From a checkpoint of a small image captioner.
Data: trained on regions of photos with short descriptions (Visual Genome), 50862 training examples, 4.7 epochs.
Rows from block 4 of the image encoder of a small image captioner, named by matrix and row number. Rows with one number belong to one channel. Each number is 500 + 25 x the weight over its row's rms, rounded and kept within 0 to 999. All counts start at 0. Numbers have three digits each.
Before each channel's rows are labels from the 100 images, of 14976, where the channel reaches its highest value: "top examples" is what is common among them; "place" is the part of the image that holds the peak. Only what is clearly more common there than usual is listed. The data: regions of photos with short descriptions (Visual Genome). In brackets: how many of the 100.
# convs1: 3x3 conv (encoder.blocks.4.convs.1.weight, 96x96x3x3, each kernel summed), inputs 32-63
# convs2: expand pointwise conv (encoder.blocks.4.convs.2.weight, 384x96x1x1, transposed), outputs 32-63

top examples: text has "sky" (30)
place: top right (25)
convs1.55:525526524491483479512541529511502573490512489538514459517525510517482506488480502534555477535495
convs2.55:475488480486493493501513502518512503502526476478526509460526519465458482534443544469502487492530

top examples: text has "sky" (33); text has "blue" (26)
place: top right (26)
convs1.35:500501553490525470496498484495484525517517469525514544530484482477489505489491500513541537515459
convs2.35:518535496474481524533494540477520499470472453502492501547509543547533521491505519544493509536510

top examples: text has "sky" (34); text has "blue" (25)
place: top right (26)
convs1.81:554520521468505498486522516484470552477482520549508493501510529496516450484465501548534502520506
convs2.81:516526501501486488518527509503499515467518494472490458495488489467475435512509518497468535526540

top examples: text has "sky" (34); text has "blue" (25)
place: top right (27)
convs1.69:495488525509518494479505527486470508474475487491532519521522540481457511491482449495519541471479
convs2.69:468472508459502533503512541510508516490481488530497503483452515517513517476480458465509540499519

top examples: text has "man" (30)
place: top centre (33)
convs1.10:505503507503524492554487518520492542487542488516500515518485506489517527483499468501518484517546
convs2.10:483461508490469500495527496552487504480534539543480499458446497499454528505520467499495524515432

top examples: text has "sky" (36); text has "blue" (26)
place: top centre (30)
convs1.3:514469528528521490482485488510528543464477528536505522494525532499501494498517495510582499529467
convs2.3:490498497494507501511489524534539458462531469503494519468539521492521476540499516529479523517572

top examples: text has "sky" (33); text has "blue" (27)
place: top right (25)
convs1.30:490502524513527523490522490520489523435481512549542542490467515473479509520499503504550483540492
convs2.30:504535498480516505474561511512553469484509499490481518476449534506542493494467521511503474547496