{"encoder_arch": "resnet_bottleneck", "model": "image captioner", "dataset": "regions of photos with short descriptions (Visual Genome)", "train_examples": 50862, "image_size": 64, "crop_scale_min": 0.7, "horizontal_flip": true, "translate": 0.12, "tokenizer": "word", "vocab_size": 6471, "encoder_norm": "batchnorm", "encoder_activation": "relu", "encoder_depths": [2, 5, 5], "encoder_kernel_size": 3, "encoder_stem": "deep", "encoder_avg_pool_shortcut": false, "encoder_widths": [256, 384, 576], "fusion": "cross_attention", "decoder_width": 192, "decoder_layers": 6, "decoder_norm": "rmsnorm", "decoder_norm_position": "pre", "decoder_activation": "squared_relu", "decoder_mlp_ratio": 4, "decoder_head_dim": 64, "decoder_fused_qkv": true, "decoder_bias": "all", "decoder_qk_norm": false, "decoder_parallel_block": false, "decoder_inner_norm": false, "decoder_drop_path": 0.15, "decoder_positions": "learned", "decoder_cross_attention_every": 1, "decoder_tie_embeddings": false, "init": "orthogonal", "residual_init": "none", "optimizer": "muon", "muon_scale": "match_rms_adamw", "lr": 0.0022, "momentum": 0.95, "nesterov": true, "orthogonalizer": "polar_express", "adamw_lr_other_params": 0.0016, "steps": 3700, "batch_size": 64, "epochs": 4.7, "lr_schedule": "wsd", "decay_fraction": 0.3, "final_lr_fraction": 0.05, "warmup_steps": 70, "weight_decay": 0.4, "adamw_weight_decay_other_params": 0.01}
Rows from block 3 of the text decoder of a small image captioner, named by matrix and row number. Rows with one number belong to one neuron. Each number is 128 + 32 x the weight over its row's rms, rounded and kept within 0 to 255. All counts start at 0. Numbers have three digits each. After the name is the row's rms in percent of the matrix's.
After each neuron's rows are labels from the 100 texts, of 14976, where the neuron reaches its highest value: "tokens" is the input token at the peak. Only what is clearly more common there than usual is listed. The data: regions of photos with short descriptions (Visual Genome). In brackets: how many of the 100.
# fc1: MLP up (decoder.blocks.3.mlp.fc1.weight, 768x192), inputs 96-191
# fc2: MLP down (decoder.blocks.3.mlp.fc2.weight, 192x768, transposed), outputs 96-191

fc1.19 040:121104124132133114119168074128112189080133160142140134192081101100166179100157138137154085122084152129092095148159170124123095099146138179125153129101055187118077172102158129126104104129148112144179084162144147178105113126089056146118145129071113084147152105169141127099109121109102113119
fc2.19 035:174158111162090080123136093087167094121058081149137134136098207096186121145136139201161084142180088139162092100133171149174162097126086069149051097115050151096145085136129113165106119135146154121065104135118121111140116129150138117081130108155182141086108129125155142115113144158108103129
tokens: "<end>" (81)

fc1.232 143:092161106154109143127118100104164125142137138181148136085089094096119209115135123155173105156129131176093091103104124122128109155155054142169156118114128100097170109093143182150170115082115101121125092129146145158146110119116153115062141104138159125075129084186107140118131078152113134146
fc2.232 151:092124112139132101139120118141112136075130171108193146173084134109182196116146079187105213061110094138091138090132154131151122098133131058133080108109098127129190102106141076124087151119140051155116134099125111120071127153080147103161121070139158148084110165152124150114102153170115113112
tokens: "large" (12); "brown" (10); "of" (9)

fc1.427 124:114076036065205132118102078057121091114139137197150096086136123166137109113162121091173140100126112125127107160118099144108159156090121149155135115104138136136138127161145113136122151108075111136153118139140173129133130143190119117143075104153079118166095165136104067087084112151145132107
fc2.427 130:124019127110097111113161119147186136125070128097181152161127058143143136125098101058166106179101178129120130132131136145099135133194179175132101138123070165179137136097142185152124142072082145134092144138044082122124168155059113153092158081114160087154156107126175136100106108103119121133
tokens: "the" (20); "around" (16); "under" (12); "green" (11)

fc1.605 122:095143131154142116083081107170115169094102147091094149093123084110108095158146119120186159124114147144137161136082034130083181164114113177119126195137088144108123104120094130097110142109137096148131127209140144086101102094166076125136181130133130167092123183139082119129165097147116129109
fc2.605 111:138081195175110153137090119159148056108146162140120110184113115187089118107110056156101131124131141133150094118129165057148106145185161094147127156086198125086112108121093100072129097138142094124139115148135140140082134143168132129156169129157143138140057124135114117113112140127128176102
tokens: "green" (32); "a" (23); "red" (14)

fc1.534 072:176162127095099102059113152114137159128161131113116163111142201152137113180161215124160172183081120105147105174108115124070116129110135178085168125115097170087071153123093114146168164117139171128138147146129169131181060168136166104109162064157160123179122167180095173132129135187137136126
fc2.534 074:107193111171102125083164122187132121111169085169104147128118156075181087128146107134101158103136185112162096133133103117200118142141105090144123130162120165074157182088171109165088092112132139133160099166105154048147152078108128121151103163088090109223170155148111121159130130197038078120
tokens: "two" (45); "three" (9)

fc1.412 151:164111126057128126114135149135118144098122108197122191116098119083099091135099155106192164081122143160141091084095116164155088086116103132102133115164131204129145221154094095132105105136150133117105138098100104114167153129106145137124095092129141131115102122149117128100049132096107119076
fc2.412 161:155109170107096119147098139213145156127094131128177179146148068077102106162205110139113130168071060097127106098117111106136141153133090201138145179160149139158116140127144167155130092173176124177113180107058094061155130089170064117116127131185126146113113138161195086126138130138140094143
tokens: "a" (67); "holding" (7)

fc1.642 111:116185182102126070147099090042120099182124129134149126069118113130146140148150120188120138070141070122178093147139155131191124095083181144157195140161110083086140165124073154121146148080158117136152155115104145136165073088139156165138117154193115053156151103179097115106164118136160156066
fc2.642 132:113136125152107098126142138176138077145151169157182142101129166125107060151178096124132180161098163132114112163135100133119134153153168150119125112144155140065118095081108159128148089136171112110140148142094126051095088096068191148142109157146192118212145124123078095152184125144122105114
tokens: "two" (76)

fc1.389 147:094152090145102117144178125137121106113142136137101103185101135133179090160086166119143117147088068147094116126143146135065105191123138117133169108134170183154150133143124109101125109135138120117116116104077138155148094146141116135090148103094179154099095166161080119110122142101142077091
fc2.389 158:061137164103137105082150136136109155089123094155022173179102153128160147121086132142098148099110101120141116143142077099125168113152122146163125133120129105110165133093017110147118069157083120139140135113128141074164121127098133103116181147080172187135091176104065127114119144169096140075
tokens: "to" (74); "a" (21)

fc1.530 014:153196127087130112083092155160145106152074138077141164147119116108171159079162177169133063174124141212120102137131133184086125108170163087151094087131105147153101068168147069091166148108113108147141074117086132158122110088124102101148113129115139107084087106166127117131138200107137094173
fc2.530 009:158103129116125128109085119127121097136111111177162133127126154114124114089146130163119126098132110130073077158131171125137120117149135158142132110106150139167142163092181188169147114091118144124130123182157140088140120153140193153162100123137118179196130086062094156106144058110177127163
tokens: "<end>" (62); "," (27)

fc1.175 017:087131143138130163133159113119127117150123103174025158169070186191152148135158160138138117065107122087134111116144191136115137188141142079114136116195134126118152120147115125143109102133150096145141164072129112159171079162134138153122172092086109209156178148127145155164121143139105147166
fc2.175 018:135139178112112112177162093130135108187117152138106107187153131110133145108084119072127090124155140124119130086132097120103129132055123161174154112094143122108128117143068082129058084125085075073157097124090074135142087151111132130121133138098149207174140143158084084136111184106116102121
tokens: "to" (69); "of" (15)

fc1.291 120:084127135115112123073147107116063082147155146096156106156135074157090102121132137127185131144189168160162182149153092133118140101155133145159154134193116199123094138151108152150158097137098190115077147091088151130147112114129194108155087114144096080165093178131172135126066182136152129173
fc2.291 123:124158140101081140143142107128123111178112140182202154078159161162118101113079122140143169207095133089124168120084133085053148123099176107152156165187139121136165121117078144109159113173151117118110147123126101103077130138075088113151095111148146149165106137105159193136143124117179139103
tokens: "right" (52); "left" (36)

fc1.106 075:118166122102152121109126071159160152099136131095145080126102133121113105165119131123187156165124140108125143149124047151108178139114095121114153171111090128157093101088199127079076110155134164108161136075167122134137185096085158101114159114140098127143101131130121149095165078166044085168
fc2.106 074:080151102109141135105140141114122105124199150167159146138101128158097082163108129144135150140165089117139129116121140164105101207169143132180092182151173179143159090196175109109213165130069111141118179033106160169083210149144095156122114162118094089119144113131071103147168132082110121102
tokens: "on" (51); "the" (20); "in" (9)

fc1.61 045:136125105118116092103144157149133164115122137136073139158171183203127153147166176132151108105104122165121135139091149106101135099161140151153154099150150135093147072176090135134106110155111123119136113089141177143117005131093118094141177087095102156076083090178066133131092201110118164095
fc2.61 056:086171166100104115137172109198122186161149103122022149177145141121179156030140149086129145099130158151143112127165148163129094178111154102158144131101160150098160152149060116102166084094110157111164111138153156114129117123144131109096155129051130168098134154150104092127073156087102103127
tokens: "to" (98)

fc1.359 011:134107117122118168197080113129129133063184119085125140084102134101138172103100111174115092112123205119112114140141150097116143079120142194128131137046106108130139168126142106139115098169121159127132072097143140103180104165149166188099120151145129123112133146097114115154140177089088113083
fc2.359 010:130159137094112100166104194090173129187074168117187203156077156109216101109115167103166135074198136135143136165121178128153135101117151177141168129147097090124169151137101174100116143153098138131129089145120103100124177141129151096139101082088129113066132131111148135124110116168058110128
tokens: "on" (34); "the" (22)

fc1.381 030:119141126120107103166095118109117121124089137222130134176148213065133138107107124068101156150052132146113100180174119091136144081147105126170111161148099180119152189115142099153112097047141096056214113157154110110130133098145106166169116114129199165140095137112112125123109093118124102079
fc2.381 033:137081098109131097140125137132097124161100140120117118066167126101061077077142112080140137152115104143093148173114115131200074125147123101171093119183108096101123128137117081132101141158151140158153130129133081104160110155147131197142100147134121147154126128196124141176172134129128135089
tokens: "white" (92); "power" (8)

fc1.217 140:115162170068080099191102133038098159163121116095154145124116109117160128100176128120145125119139104115120069106141125133162153107136125115161129158069110125147144082148060141164178139048173138128203125123104152152113135123175153165111132120117120099159124105212072076070106132125181124079
fc2.217 153:097152075178144162107157126149099101217169115145127116176110139111125133090179127102110178127140132138144093183172122100150123121135142147081143119180129102094146164077119181103152100054134104123138112158104141099156113119120122157164162126180162169187113126104115082077164089084063143112
tokens: "two" (54); "of" (31); "three" (7)

fc1.283 149:169123121132162163108089108101144147081177095110142097154101166137141159092138084156175135132117150094158128069126130143136212137140115145108119132150092131191120116102118142170077194150089130175127131121135183062173153151080192141080065134142108151166138135077199156060102082127096134056
fc2.283 123:080146098126142082158087192161108119105131200087170180122115153100145072155123140118139094122069149169137122123163093104115156165097118189173148100153174175077190054122167116122187135138166133141200120136118081153108090186156121167160154161111111161136126168166095208136137135181129105164
tokens: "two" (27); "fire" (24); "baseball" (12)

fc1.689 142:119089051095087139086152167096131126124057121098115137149128125123098140072183102121138150089133115138101085133109076116088138151171164143114114037132091124127162147138171087221121092102115129148158100101129099136139190098087154146143114175152182087159076124141088127144179142189173104136
fc2.689 168:099139149103139138131111133105163094121065123136118161043120121130131183155124139088135077150134130078151106110106151161106120134143122114099117000097133131178093090123138134150195139098092127098097102124102155127145167115142117108081122144127155100172102111125147066159041094154146112104
tokens: "two" (13); "a" (13); "three" (8)

fc1.166 082:094154168087127088110128113175107110142116095108076134138121161130127133120081144108153175078054138148149077129111133144087115149129131141136104089158151113141129074159133187124123075091127121092159100069143161143118097098106159138132144064115172129105151128146079166142056183120121081067
fc2.166 086:123165133131095132106162172163096176171128085163050121140089150129119158101103097106149148138144158148175116152162100149094099147053140120203162125127168158128114149176085183127127071129131143129149087076136120120146063052097123125108169084053153191175116139165095092176116154149112091154
tokens: "to" (67); "in" (23)

fc1.269 084:130162140156154040114140119175114172123132172104196079157099108080101156130101120127107139069150103128147082092142111103111112155098130082150105114122080172099123138169162113076113122118161120083157071154153104133104059169167145106129046137093135130141120202134125122171181131169180070111
fc2.269 087:169123129101134095124123111069114153086161139098138071142131117111053144121139140075109133115177116129148069113120158133106186212113125143082090137123138100161173126154093110116096139080147115088131083036082136126174181127098155093079118148136167108190143152144128142145121192160131127150
tokens: "large" (21); "big" (16); "grey" (10); "baby" (8)

fc1.333 014:165141168129128140151207121178156140147187107149152083106130124165126107108112129154126139095087187094103108082069153153140157077137170109174075115127103159195055100104121149136116146148130189179174168081121133114126141145182121199163143144169176140179114079089183140126124113063174146071
fc2.333 013:114101106112142104122101125136158172113110108113095123105110174081107132147108173129139121145157147158135073166153110130145142168114095154146144171145169139082182140102132134119157148117152126156090057164064171126194107143083165093096147152105058120092111135115162098079141139204165119080
tokens: "white" (30); "black" (18); "blue" (14); "green" (7)

fc1.715 155:138125152138121101145112097124140113123095117152149142132186125182116144143134110114178186148182098128129097136208115180166134112095180178055149152174184075106124145088182127124151097158164148174137134131125193188113112141115112087146188140076184079111101129137110132104052085132195154120
fc2.715 129:147139152184132140147148140166126109142085124125084103147133178115114115146150067158195142132166117199126098140190121106083095151147125111163136098094148127149066064116154152141185131105183147134135140112169100113163146106172147102149161092134087079154119168174157131133143138065181137111
tokens: "the" (61); "back" (10); "front" (8)

fc1.378 145:119137181140132087108120161128120107143066141113120104143128093099122195112115146144106145190167073130093144131120114149162157071164083097091105094162213016122154148113181063130158135160099075051090049178147116117126117063137110157114154144107185145103148108105108121129194138121143118170
fc2.378 142:179104136145167072111082123069124127154059114149081076162154078191147151137162084169104099082114106124135099142127158126122091097124093101122164050072131169110109128086118152147137145132140105106165171136146136117160158171127090095107111195146143132108119161107202112158131151166137097130
tokens: "on" (42); "of" (12); "large" (8)

fc1.265 123:177072075138150143152122128159141143062135150162154106171116147139096129081123113146096125151169192172141103142134044078130193120080145137168132113086096170159107137134106134098106092121087101108120099188121101084083165142140162124178093106147196163137119058074137112092166108133129099107
fc2.265 121:106129133153152165087160124135170078100127125116237071122134144146167136151092102094085141108155147148112154161133117155127067094152166094110064176170136096163158068082124151104110056162137171122094156130164057142142175119097098119083110060099136105133055110161082151097110139153096163126
tokens: "green" (91)

fc1.730 135:156138123104147147224114135191150141179148157094137125140138177185132087144130153158137107120164115116114163101120156101089234125122104080135092064182100127140140137147133132113163147144139164132159107106090171170173150142090150107062127112157157096153161138152124092102173106187148157137
fc2.730 134:112134090101116214086131117112118122100127075145164109092117099136119085141131108123125121130089163085131097174139188077122157075157115102146051188111118098078143163087113112126139174151076069154146106131102143158130097153129119152150077116121133103036136055185094134122112134210153159142
tokens: "man" (54); "woman" (20); "person" (12)

fc1.592 161:142072134087126119133088161130147144101063079122120184153128169111171145115112156086173130109157125115164039139114023189119107128098166142099114103107118088124168129111157107093166108126093137111148058127105059111161094132121128191093108091112114137194156163139125077158088117146127108131
fc2.592 186:073118130090082147159184156179149081152157100114166179116072116021120078080104096159077142140154180194134172091189136111111108147113108138132161091111125146135138156120139175140121166129130112152110154124077141193146126086165074082160122127091191130190109104117117132127146088128129151165
tokens: "is" (16); "with" (11)

fc1.507 089:111093131159138133108113148116104134101137188135108144125150116157182189090109137052169151145137093118126100178114183113148140111133076121147073132138195166099130160154134090106108160147082170173084160163050122136097082166137138127134162106162060112067129109177115133123181173129156096118
fc2.507 077:090171114119102111120112143187097100106138065100088113089095089095138126137101113125136091173197142134134157134106107109149212175070110093123090116163169078177168123098111133142114160050115182081149104088085162147113128153151132112172096156107085155100150106077148186144149070137128093122
tokens: "a" (35); "walking" (19); "riding" (18); "hot" (7)

fc1.223 026:109093121114144133082135076167164142125042094179132101116063167193135112152166120120147134156175146138166143178095088127113138190125110115189102155067097141162078128128163126141156103096074105129138122123133048139099162063082123176114186090148139117133150162086161086064093109097129158072
fc2.223 029:076060115168158090121150150102087110136130171129203138135135090152099111138123144163080159130123136113101112144155071168114109138126121145112105210148087116119100081138121124113119070110118166122148075158090155085131174180107191051161112103109155094142139072135061176125108108109083114143
tokens: "green" (36); "a" (16); "eating" (11)

fc1.555 138:142159126126183153066161180137143105097130096112124090119101120126162136119090139092099114111142058138110133175132109207166131085136110187090118150112139121126125093069164059140152113101092147131096134129084126182151101170140141146109126152118161099143170095113117195154161168147079168123
fc2.555 127:145075115121119104112169166129122084124123040076088166127092179121093157161121115126060160086120128168184151123106135089133124148091046112122191098143122148141122128136097092149150187096184166100135130135152147117160154128152156144165097138181142100157144113180156146137138089092106126146
tokens: "on" (34); "coffee" (32); "the" (21)

fc1.594 103:106183146118126110088160096151133124132116109109148082104135100128120136127096124148089069105061145110106154095105125116081156133178144111155162088093140159098207158129105160190167183089077131049021139141131091171053122130087145098112098129112134125111152157142173147174145136141181109138
fc2.594 101:180128125129165171128132096126135150126152157142133121177074118121110160140151077151113073095151105129113064105095147086124122111108155176120117122152139087090127147131148081178155098058112120206067095124127126064133185164173088120119110149194185134102159121211104149132132124149145073155
tokens: "a" (34); "the" (23); "black" (7)

fc1.39 092:062120120123191089089120125095122158128104169082163099123170116167115147155140086104122110160108144084118146151138120124108102110151194139203133061176082107103102084122090172089162135184163129152164195130101068158181084110112190132132152073116163093118142160154125120143134101138118147164
fc2.39 091:153156141115124160132127100166109133169119136160148048120104084163093055148119084130113153080168168046105140192124093070088143162120146155151147149160109140126155080068127111083160129132096101079101113080075111096144127123086104133115108090085105132117130103154167168150136125083156133154
tokens: "right" (35); "left" (33)

fc1.464 023:105168191119125074073093155127157119133169145160094120125142090161108110147108125154149098162093149099132105120128174130109112105143165135133138106105105145236113120090099150104103136107099126130136113116255124091155126138151118176088116141120141059088103174161117157144129165141170102141
fc2.464 029:147134167169119147157172127183199164062150192155137166159122164109093148118107090105118116052148114075156086114147122101133195103143084097129159127114159108164103142105100106146107137134141143120138163141255130093113134081126112144174082120105149070095141150167117168127139153141167112132
tokens: "large" (14)

fc1.515 006:177096204092160115121163164144144146152173103073161127160158176089109155111135107168179159237110088161109130189126169134089140085172123146111114135156086112129120140115147146133130132170144158111156155138130116081123165125104156085165095179171063176131179142104130159117120163122084132115
fc2.515 006:061145119119043126136112143144095152161111055189176112056135153122150120120112136147198094125094193134125113129106114135146036147115129138175190133074164195092121141117169114095168126178128147092098096082149122119106101157127163130135156101154149122144088158132120121085094096163136109117
tokens: "is" (40); "black" (25); "in" (10)

fc1.460 154:164104134106079156136076166106136137131148149189177137094143113135127094105100071084155116109116171152162102150086115097140140092115113122141149109096141111125152157093089131127144052127136117128094158169137121129162107168159181191084122107111139084082099066121141156200179106128123133108
fc2.460 159:162102157149138087127148075129129130135129113145079118110123085139156115132097129127144097151130107085114091102145124139076190107109153138149121173112173164081155180096122188128105036166122139192111122133114087133163135115128129087155131064128180104150081123142188169115119165157149158116
tokens: "the" (64); "a" (16); "in" (10); "on" (7)

fc1.454 024:155160159104152088098102142062141119124124173130090168122182098131132132161153211060129091108144102123140079135143151125134119131113136133164181181136119132084136105113129106164140124087218100125123081095101071169079054124170076100159194147148095102101103156136120158127146111122189104206
fc2.454 016:141164153125139111127134115138130166152215148114170086137075193145134142146114134163157090098070135105117155140095081128145136142161159069170118166125180112104103132099107116100114164113102119130107186107057112143157177113097194137073127097144114153105131141083170050120133110114102130064
tokens: "the" (24); "of" (8)

fc1.469 120:092104163128181113108144130135096159207122116077113110156104180117115178091079135085153082130142195162088106098128150110099132158131133127161083109103154143141091127141111178139144104157107149132118131084107189174165151144117088089142125094164148104169122087199150112093086154147109092058
fc2.469 120:081151086188087145083108166158087095170096178115133136192075109182157102132077158133122128150152151105110159174155095129161116126110116139130152107121111104101066209135095147130124137126104182176134101162144111152117096103136141155189139105171140153155131187162086105114144074150136086124
tokens: "on" (87); "down" (7)

fc1.404 057:122140150164067170100123158083135155195100146120121146108112172168174156141181140012107123101184090137141097125166096207071082112163158087114099106164134151064126097122185092099125076126134123141106086126117165159144103139106117096146189128136129092059072140148131132134141095169143135113
fc2.404 043:121074116140113106130095130192126146142127135135094059088123089064112080163130085150122172137164143134108131169130057135137155171151149118153129210081106136159100127113154153112134150130145132110149110087097091114136096136143155151096088089105147103137188137090103122133142130084077081116
tokens: "the" (100)

fc1.697 132:120092137141117142072145128134098101144123095158168131149178143108150102124158105109151134145178098144079083158150185130086087070084218108111088164136149113134127182158101130162182123124176135062098112136088152170109106118172099176109136102113129079136079194135116108132146110121197157132
fc2.697 140:159163138135151145110192111130107150100159149180098122153106128104129159138093091119155120179143133108117180119105120070101112145136104079080118089131105081087105153114131087092085094111095147180094110141065147157062042127147100189113162154147158113124121107082166123136094124059113110085
tokens: "two" (34); "of" (12); "adult" (8)

fc1.559 007:080158141087149099089164169145158120142142099080118116153130090180164088165143125099105122136127119115169137122112125136105141154175131141131156146142163159153078109151093103053189166110108074170087145173137154146095058109158187163092113091132093113180152111173179122092094138175177130099
fc2.559 007:078147149101131158129129145171172115150099115125132182138086113129129098143118044137170139140138095102117081140146125102078174136134119155116119149069152115094185168062114125148101127085151149177143083055050168111100100129088179132168081159133162086162080105116128122136081085122159086114
tokens: "short" (17); "red" (10)

fc1.87 097:082139086109147135106147190138124118162116077145087091155142076164158187122146110069083148091118108155063219123177170141187115102131131150130100152168121162138067105130114091158139120162150171161114162168096146116089083113144080047099131074121161098101181128150126156073107125184081135127
fc2.87 077:136119094112090196125131157151108118093079111174168153109156153159139108097127136156158131102116174129129153095116114190150110177129137101156158171088168110135128188112080152131078153124072149086128111166177106142141091145133132151083117152178169033139159150181154105089138070136082170124
tokens: "is" (78); "of" (20)

fc1.437 134:088175108112106116093158096090146155084144145150129135123113118127136129115078121197096110044151129083115156189170122144109068180116139105099164107188076208091091168170110075136143152102111120134185126151095101152136129102087129135161114175118124096073086099153078127134135190139147116122
fc2.437 124:145105074091097144112146133076085080045126127140152104115156093124139110104151169153140136139107195080140098140125085166176191132197145168125151119120147142002102137130078159134138110094152121123168144177216139098123216150185128187143113098152072131074174143114079134177126098150132107152
tokens: "a" (79); "looking" (8)

fc1.304 038:105099136056134060066147100148111133169115106156077143142070172118174086102181131095152171084111132146152129142162123144197081104116165106129090120133164174163106068155125090115094103174137098109131129130114135150153112157145115158141118191134140165093089120141101146158106106120105167153
fc2.304 035:170113129102124077186172070102118169150109163137172081156177163142142171127132111150154131163140113112109107130105118141106093150094135160162110106120117163106121125109096110127112059214115093078111109157135133161117133162106216057106091115150150117151147124100143110130106083123150071098
tokens: "looking" (38); "facing" (15); "eating" (14); "of" (7)

fc1.282 074:125140109105099129171130120173137119112127108090183153141074109177161117074178126150173112071145116092115096148140131135073133139124108156063136156049075115132091141111076194090117165171104134110119162106145125141168108140076187177093082178168131110140145165099116103174165153133106125038
fc2.282 075:214096101125110054223110108123149069110074105171187157080135102113093115159114121118146135075071158099142084126137115097170144068155147159077119127147130098154150131116126135123110139125167151143155129180134093128112129122182087112154129131084149129131157106096086153148132164135114138141
tokens: "the" (32); "a" (20); "of" (10)

fc1.128 084:132177133107151139151145064108125059164109114094144106171149120100128123092087161162104115070182130106117093170140145119139116213201100117092130135124076100156168136161134138119179084159136092100121103198112167117129141110138146118146114113118125143140175138110148141129185084116090123111
fc2.128 084:114171129122138127140099098172062084121073159161103149158138112160135136134091093099082091103188165099088107130086025121130128108169118134160117086079123146103084164089119189091113115109131126139112119141117129182131104083144114076145144128132149119164175158090127185046127190175078165109
tokens: "<end>" (38); "on" (23); "in" (9)

fc1.675 121:087147150152143120039124168135054078200128097146125128161107132136129140139136143141114134169153140118115168108120135161077081113103083153145159130124079125104132150089141095139179141132128118106153140131144141165084152121121155138118130128117135065151102187152096113142167128172074090133
fc2.675 115:123119165138127150131093167120142134158120089161100226095183069161105172097110119087097142121146090144109132057104122183205095139072087115182143119069110165130114130086200074089135155116133126147101129127073081121064176077124103131126081139204071098162131138120113068084121153054134121160
tokens: "on" (82); "is" (13)

fc1.212 039:082148155134147143165135170103104156117116127066169089147140128168165103113164161083111089106141133153132086141116122151150104160183161103121127110144109151055138117124149127107146066021168138093146092148091113132098106133100093116198178143146146065141092098132126141117145163130174074108
fc2.212 038:107108084122093096165113123177154124130121137133102072038110106107179101104125130130172154120150138066091111101116078156134142163150161145142121133114132160122137128122135171104161168100134113131137146105107066125130096103152120128112136154104129114208154167094164031152128122104088122108
tokens: "two" (66); "the" (17); "three" (15)

fc1.225 010:106142081097136153102087148129099152167133106080124173138199096191105115152158162128123147100132113098098152095166063158101188182110055088097178130123121144124100167168063116182121186156115119083135130133106097125137097097067108062157149127168124139151130144156135100068106095205107169092
fc2.225 008:133131146143116186142194084180095153133130060133184131169093134122125113081052164120099083138060087114187071121035168143134122159120107120143123123154150127086155136135145071072129119105150066133120152122126160121093148088102223128123097187152170115142161183149164127139118136102138106156
tokens: "man" (39); "woman" (29); "girl" (23); "lady" (7)

fc1.146 063:133189153109137091142208202116127106162109136163144128132103127152181108084129147135133107112146112117112077075119163119118178113095046167139126136102098118128130063114153152116127092135096132117154175105113148183094127177161081129105090113147093143128125114141096118131190122141156091110
fc2.146 058:064191103144160122129170110093138172136177137186143139069070117102123085106091128163120163125136115185112089165128122179130128146090152131160151120137160149185133104159087184183172133137131109113125143132090120152146164138135136100180099148128133174141139141165122147097158146104099124102
tokens: "the" (30); "young" (29); "older" (12)

fc1.497 106:160198097114085143151153097124142122172036151151175058127092175136120083164120132121103211128136140139128177187152159143149122127155112102104108123081120161116108124101167123146101128162122078083065108208119156172156089088128141118188138111124146125100116111150167146094129161087163214166
fc2.497 104:091090141131121141132112038146105105106140148122138098115193183104133095177075125151173144150138140141176089137052138174129073179150106177162130118143108138045105103131139106149099156147170114130129152114101205116132106113146151099125134129122177156122157168112112165127112153136141142118
tokens: "looking" (71); "bending" (13); "bent" (9)

fc1.735 159:100156082133085130176118080069118084120185105101165095163092128119205152088134145100093118068145123114105166065141156108114098134072092109157145104174188165116115099125097125180128114132098072191149171105150067151164108177116139129177147097120081194102114138118144138140145137105128140177
fc2.735 163:140113151155137118099093076096144160125136107130124089125070172106097127118109127148124109085157109126130171109100121122104087110096123167137190072074154128111086139111111079113088173128107051118139071088089090096199129122195080089141149111093162205106160132121106089146122149130161119117
tokens: "to" (8)

fc1.685 066:127148106168167097130126156124182095146209160192204155077115116092162164121049101125141132076078158146053145145096156104062159132111127164129110118163106135135148132159096146070135121139130159162079121150126151117135118120130114132113124069124109130152164058109137173111120131156143149135
fc2.685 069:099086120115110062142116131045111132174251153118225154097135105139156140149165122055123197161138133133124124117187094175089139177108079144110137114099123120092095106166112112191116113130119125138088116117143115150130155174135102121080115128066204138150122105113081122130145134134083082167
tokens: "on" (45); "in" (22); "down" (7)

fc1.31 128:126153117109121109164140205121103109143080103132103139085114106115095109156143176062175111088132055139175109128081116135185139166066161132180121109175151135121087097118157136137143075130175115134114146091081162120152107154109125163094151077121074123115059114175082132108088105117168068113
fc2.31 114:138109134137183102115141125140145121105172068168170090164161135102154137171159125087074097127116130178177148070118198107120125148129167138116111150114099201123143142078131043149147079101151076148106162071090147079110131113112068146129166167058135142079139114101176174123099117161169121131
tokens: "is" (35); "the" (19); "kite" (8); "white" (7)

fc1.127 126:096128149110121068157156088130173120072087123196103060156134110110141125136095103216245121156106111101099075131114123130128133083153100139137119111120109191104132127123195149123117074171127184119142175080096113124152116167141121119101129085157125117143117071180149102125152142120184167166
fc2.127 137:133146134082108109174101053154087174108110130151095147089169083136152085173085136194208167161128092115152117114125154121123072161091159096175084064115148145080103105143160160141129122168126201097137123140164126139107090084113157138178152119129136141137100171136103129104102128126146176154
tokens: "looking" (77)

fc1.37 137:129123138120095111128171123108136128150115169127166083114157140118074188092138043140152139152181107046153183068094131171086123132109144118110131145092168127105139131132057158139126096102102117083088138179187128146111173119115150133139126204099117129138094109162151140143173164164067113107
fc2.37 152:095152129204159135178111183144163178071125144148120146171125172081120101072121089178094109089111124125117137131172160083134153147132138125153128119102168098111164083157110142117117131177139105120171087119205117115077131126123103086157127148123149112120089117138110170107185127101112159132
tokens: "a" (38); "large" (12); "water" (7)

fc1.701 086:135156078138111118125129133163153155104060134126130076172142118092138199154101061177109073152160135048146066100133113099136119130118148138156083086087153062156113127199133134164139158127089140152099184180228145173142189125066139145096168120131137131148112133133136073131163118116109115102
fc2.701 093:080109165142152151149174145142129136058081189116146084143149092072128103085184080096138131151138126112139081127109111108137100095127117131117133092140155117216139108162099142123170155079145117056143075139214131092134174178119070061155107158141161108157133093113109137108102180094141131148
tokens: "large" (17); "small" (8)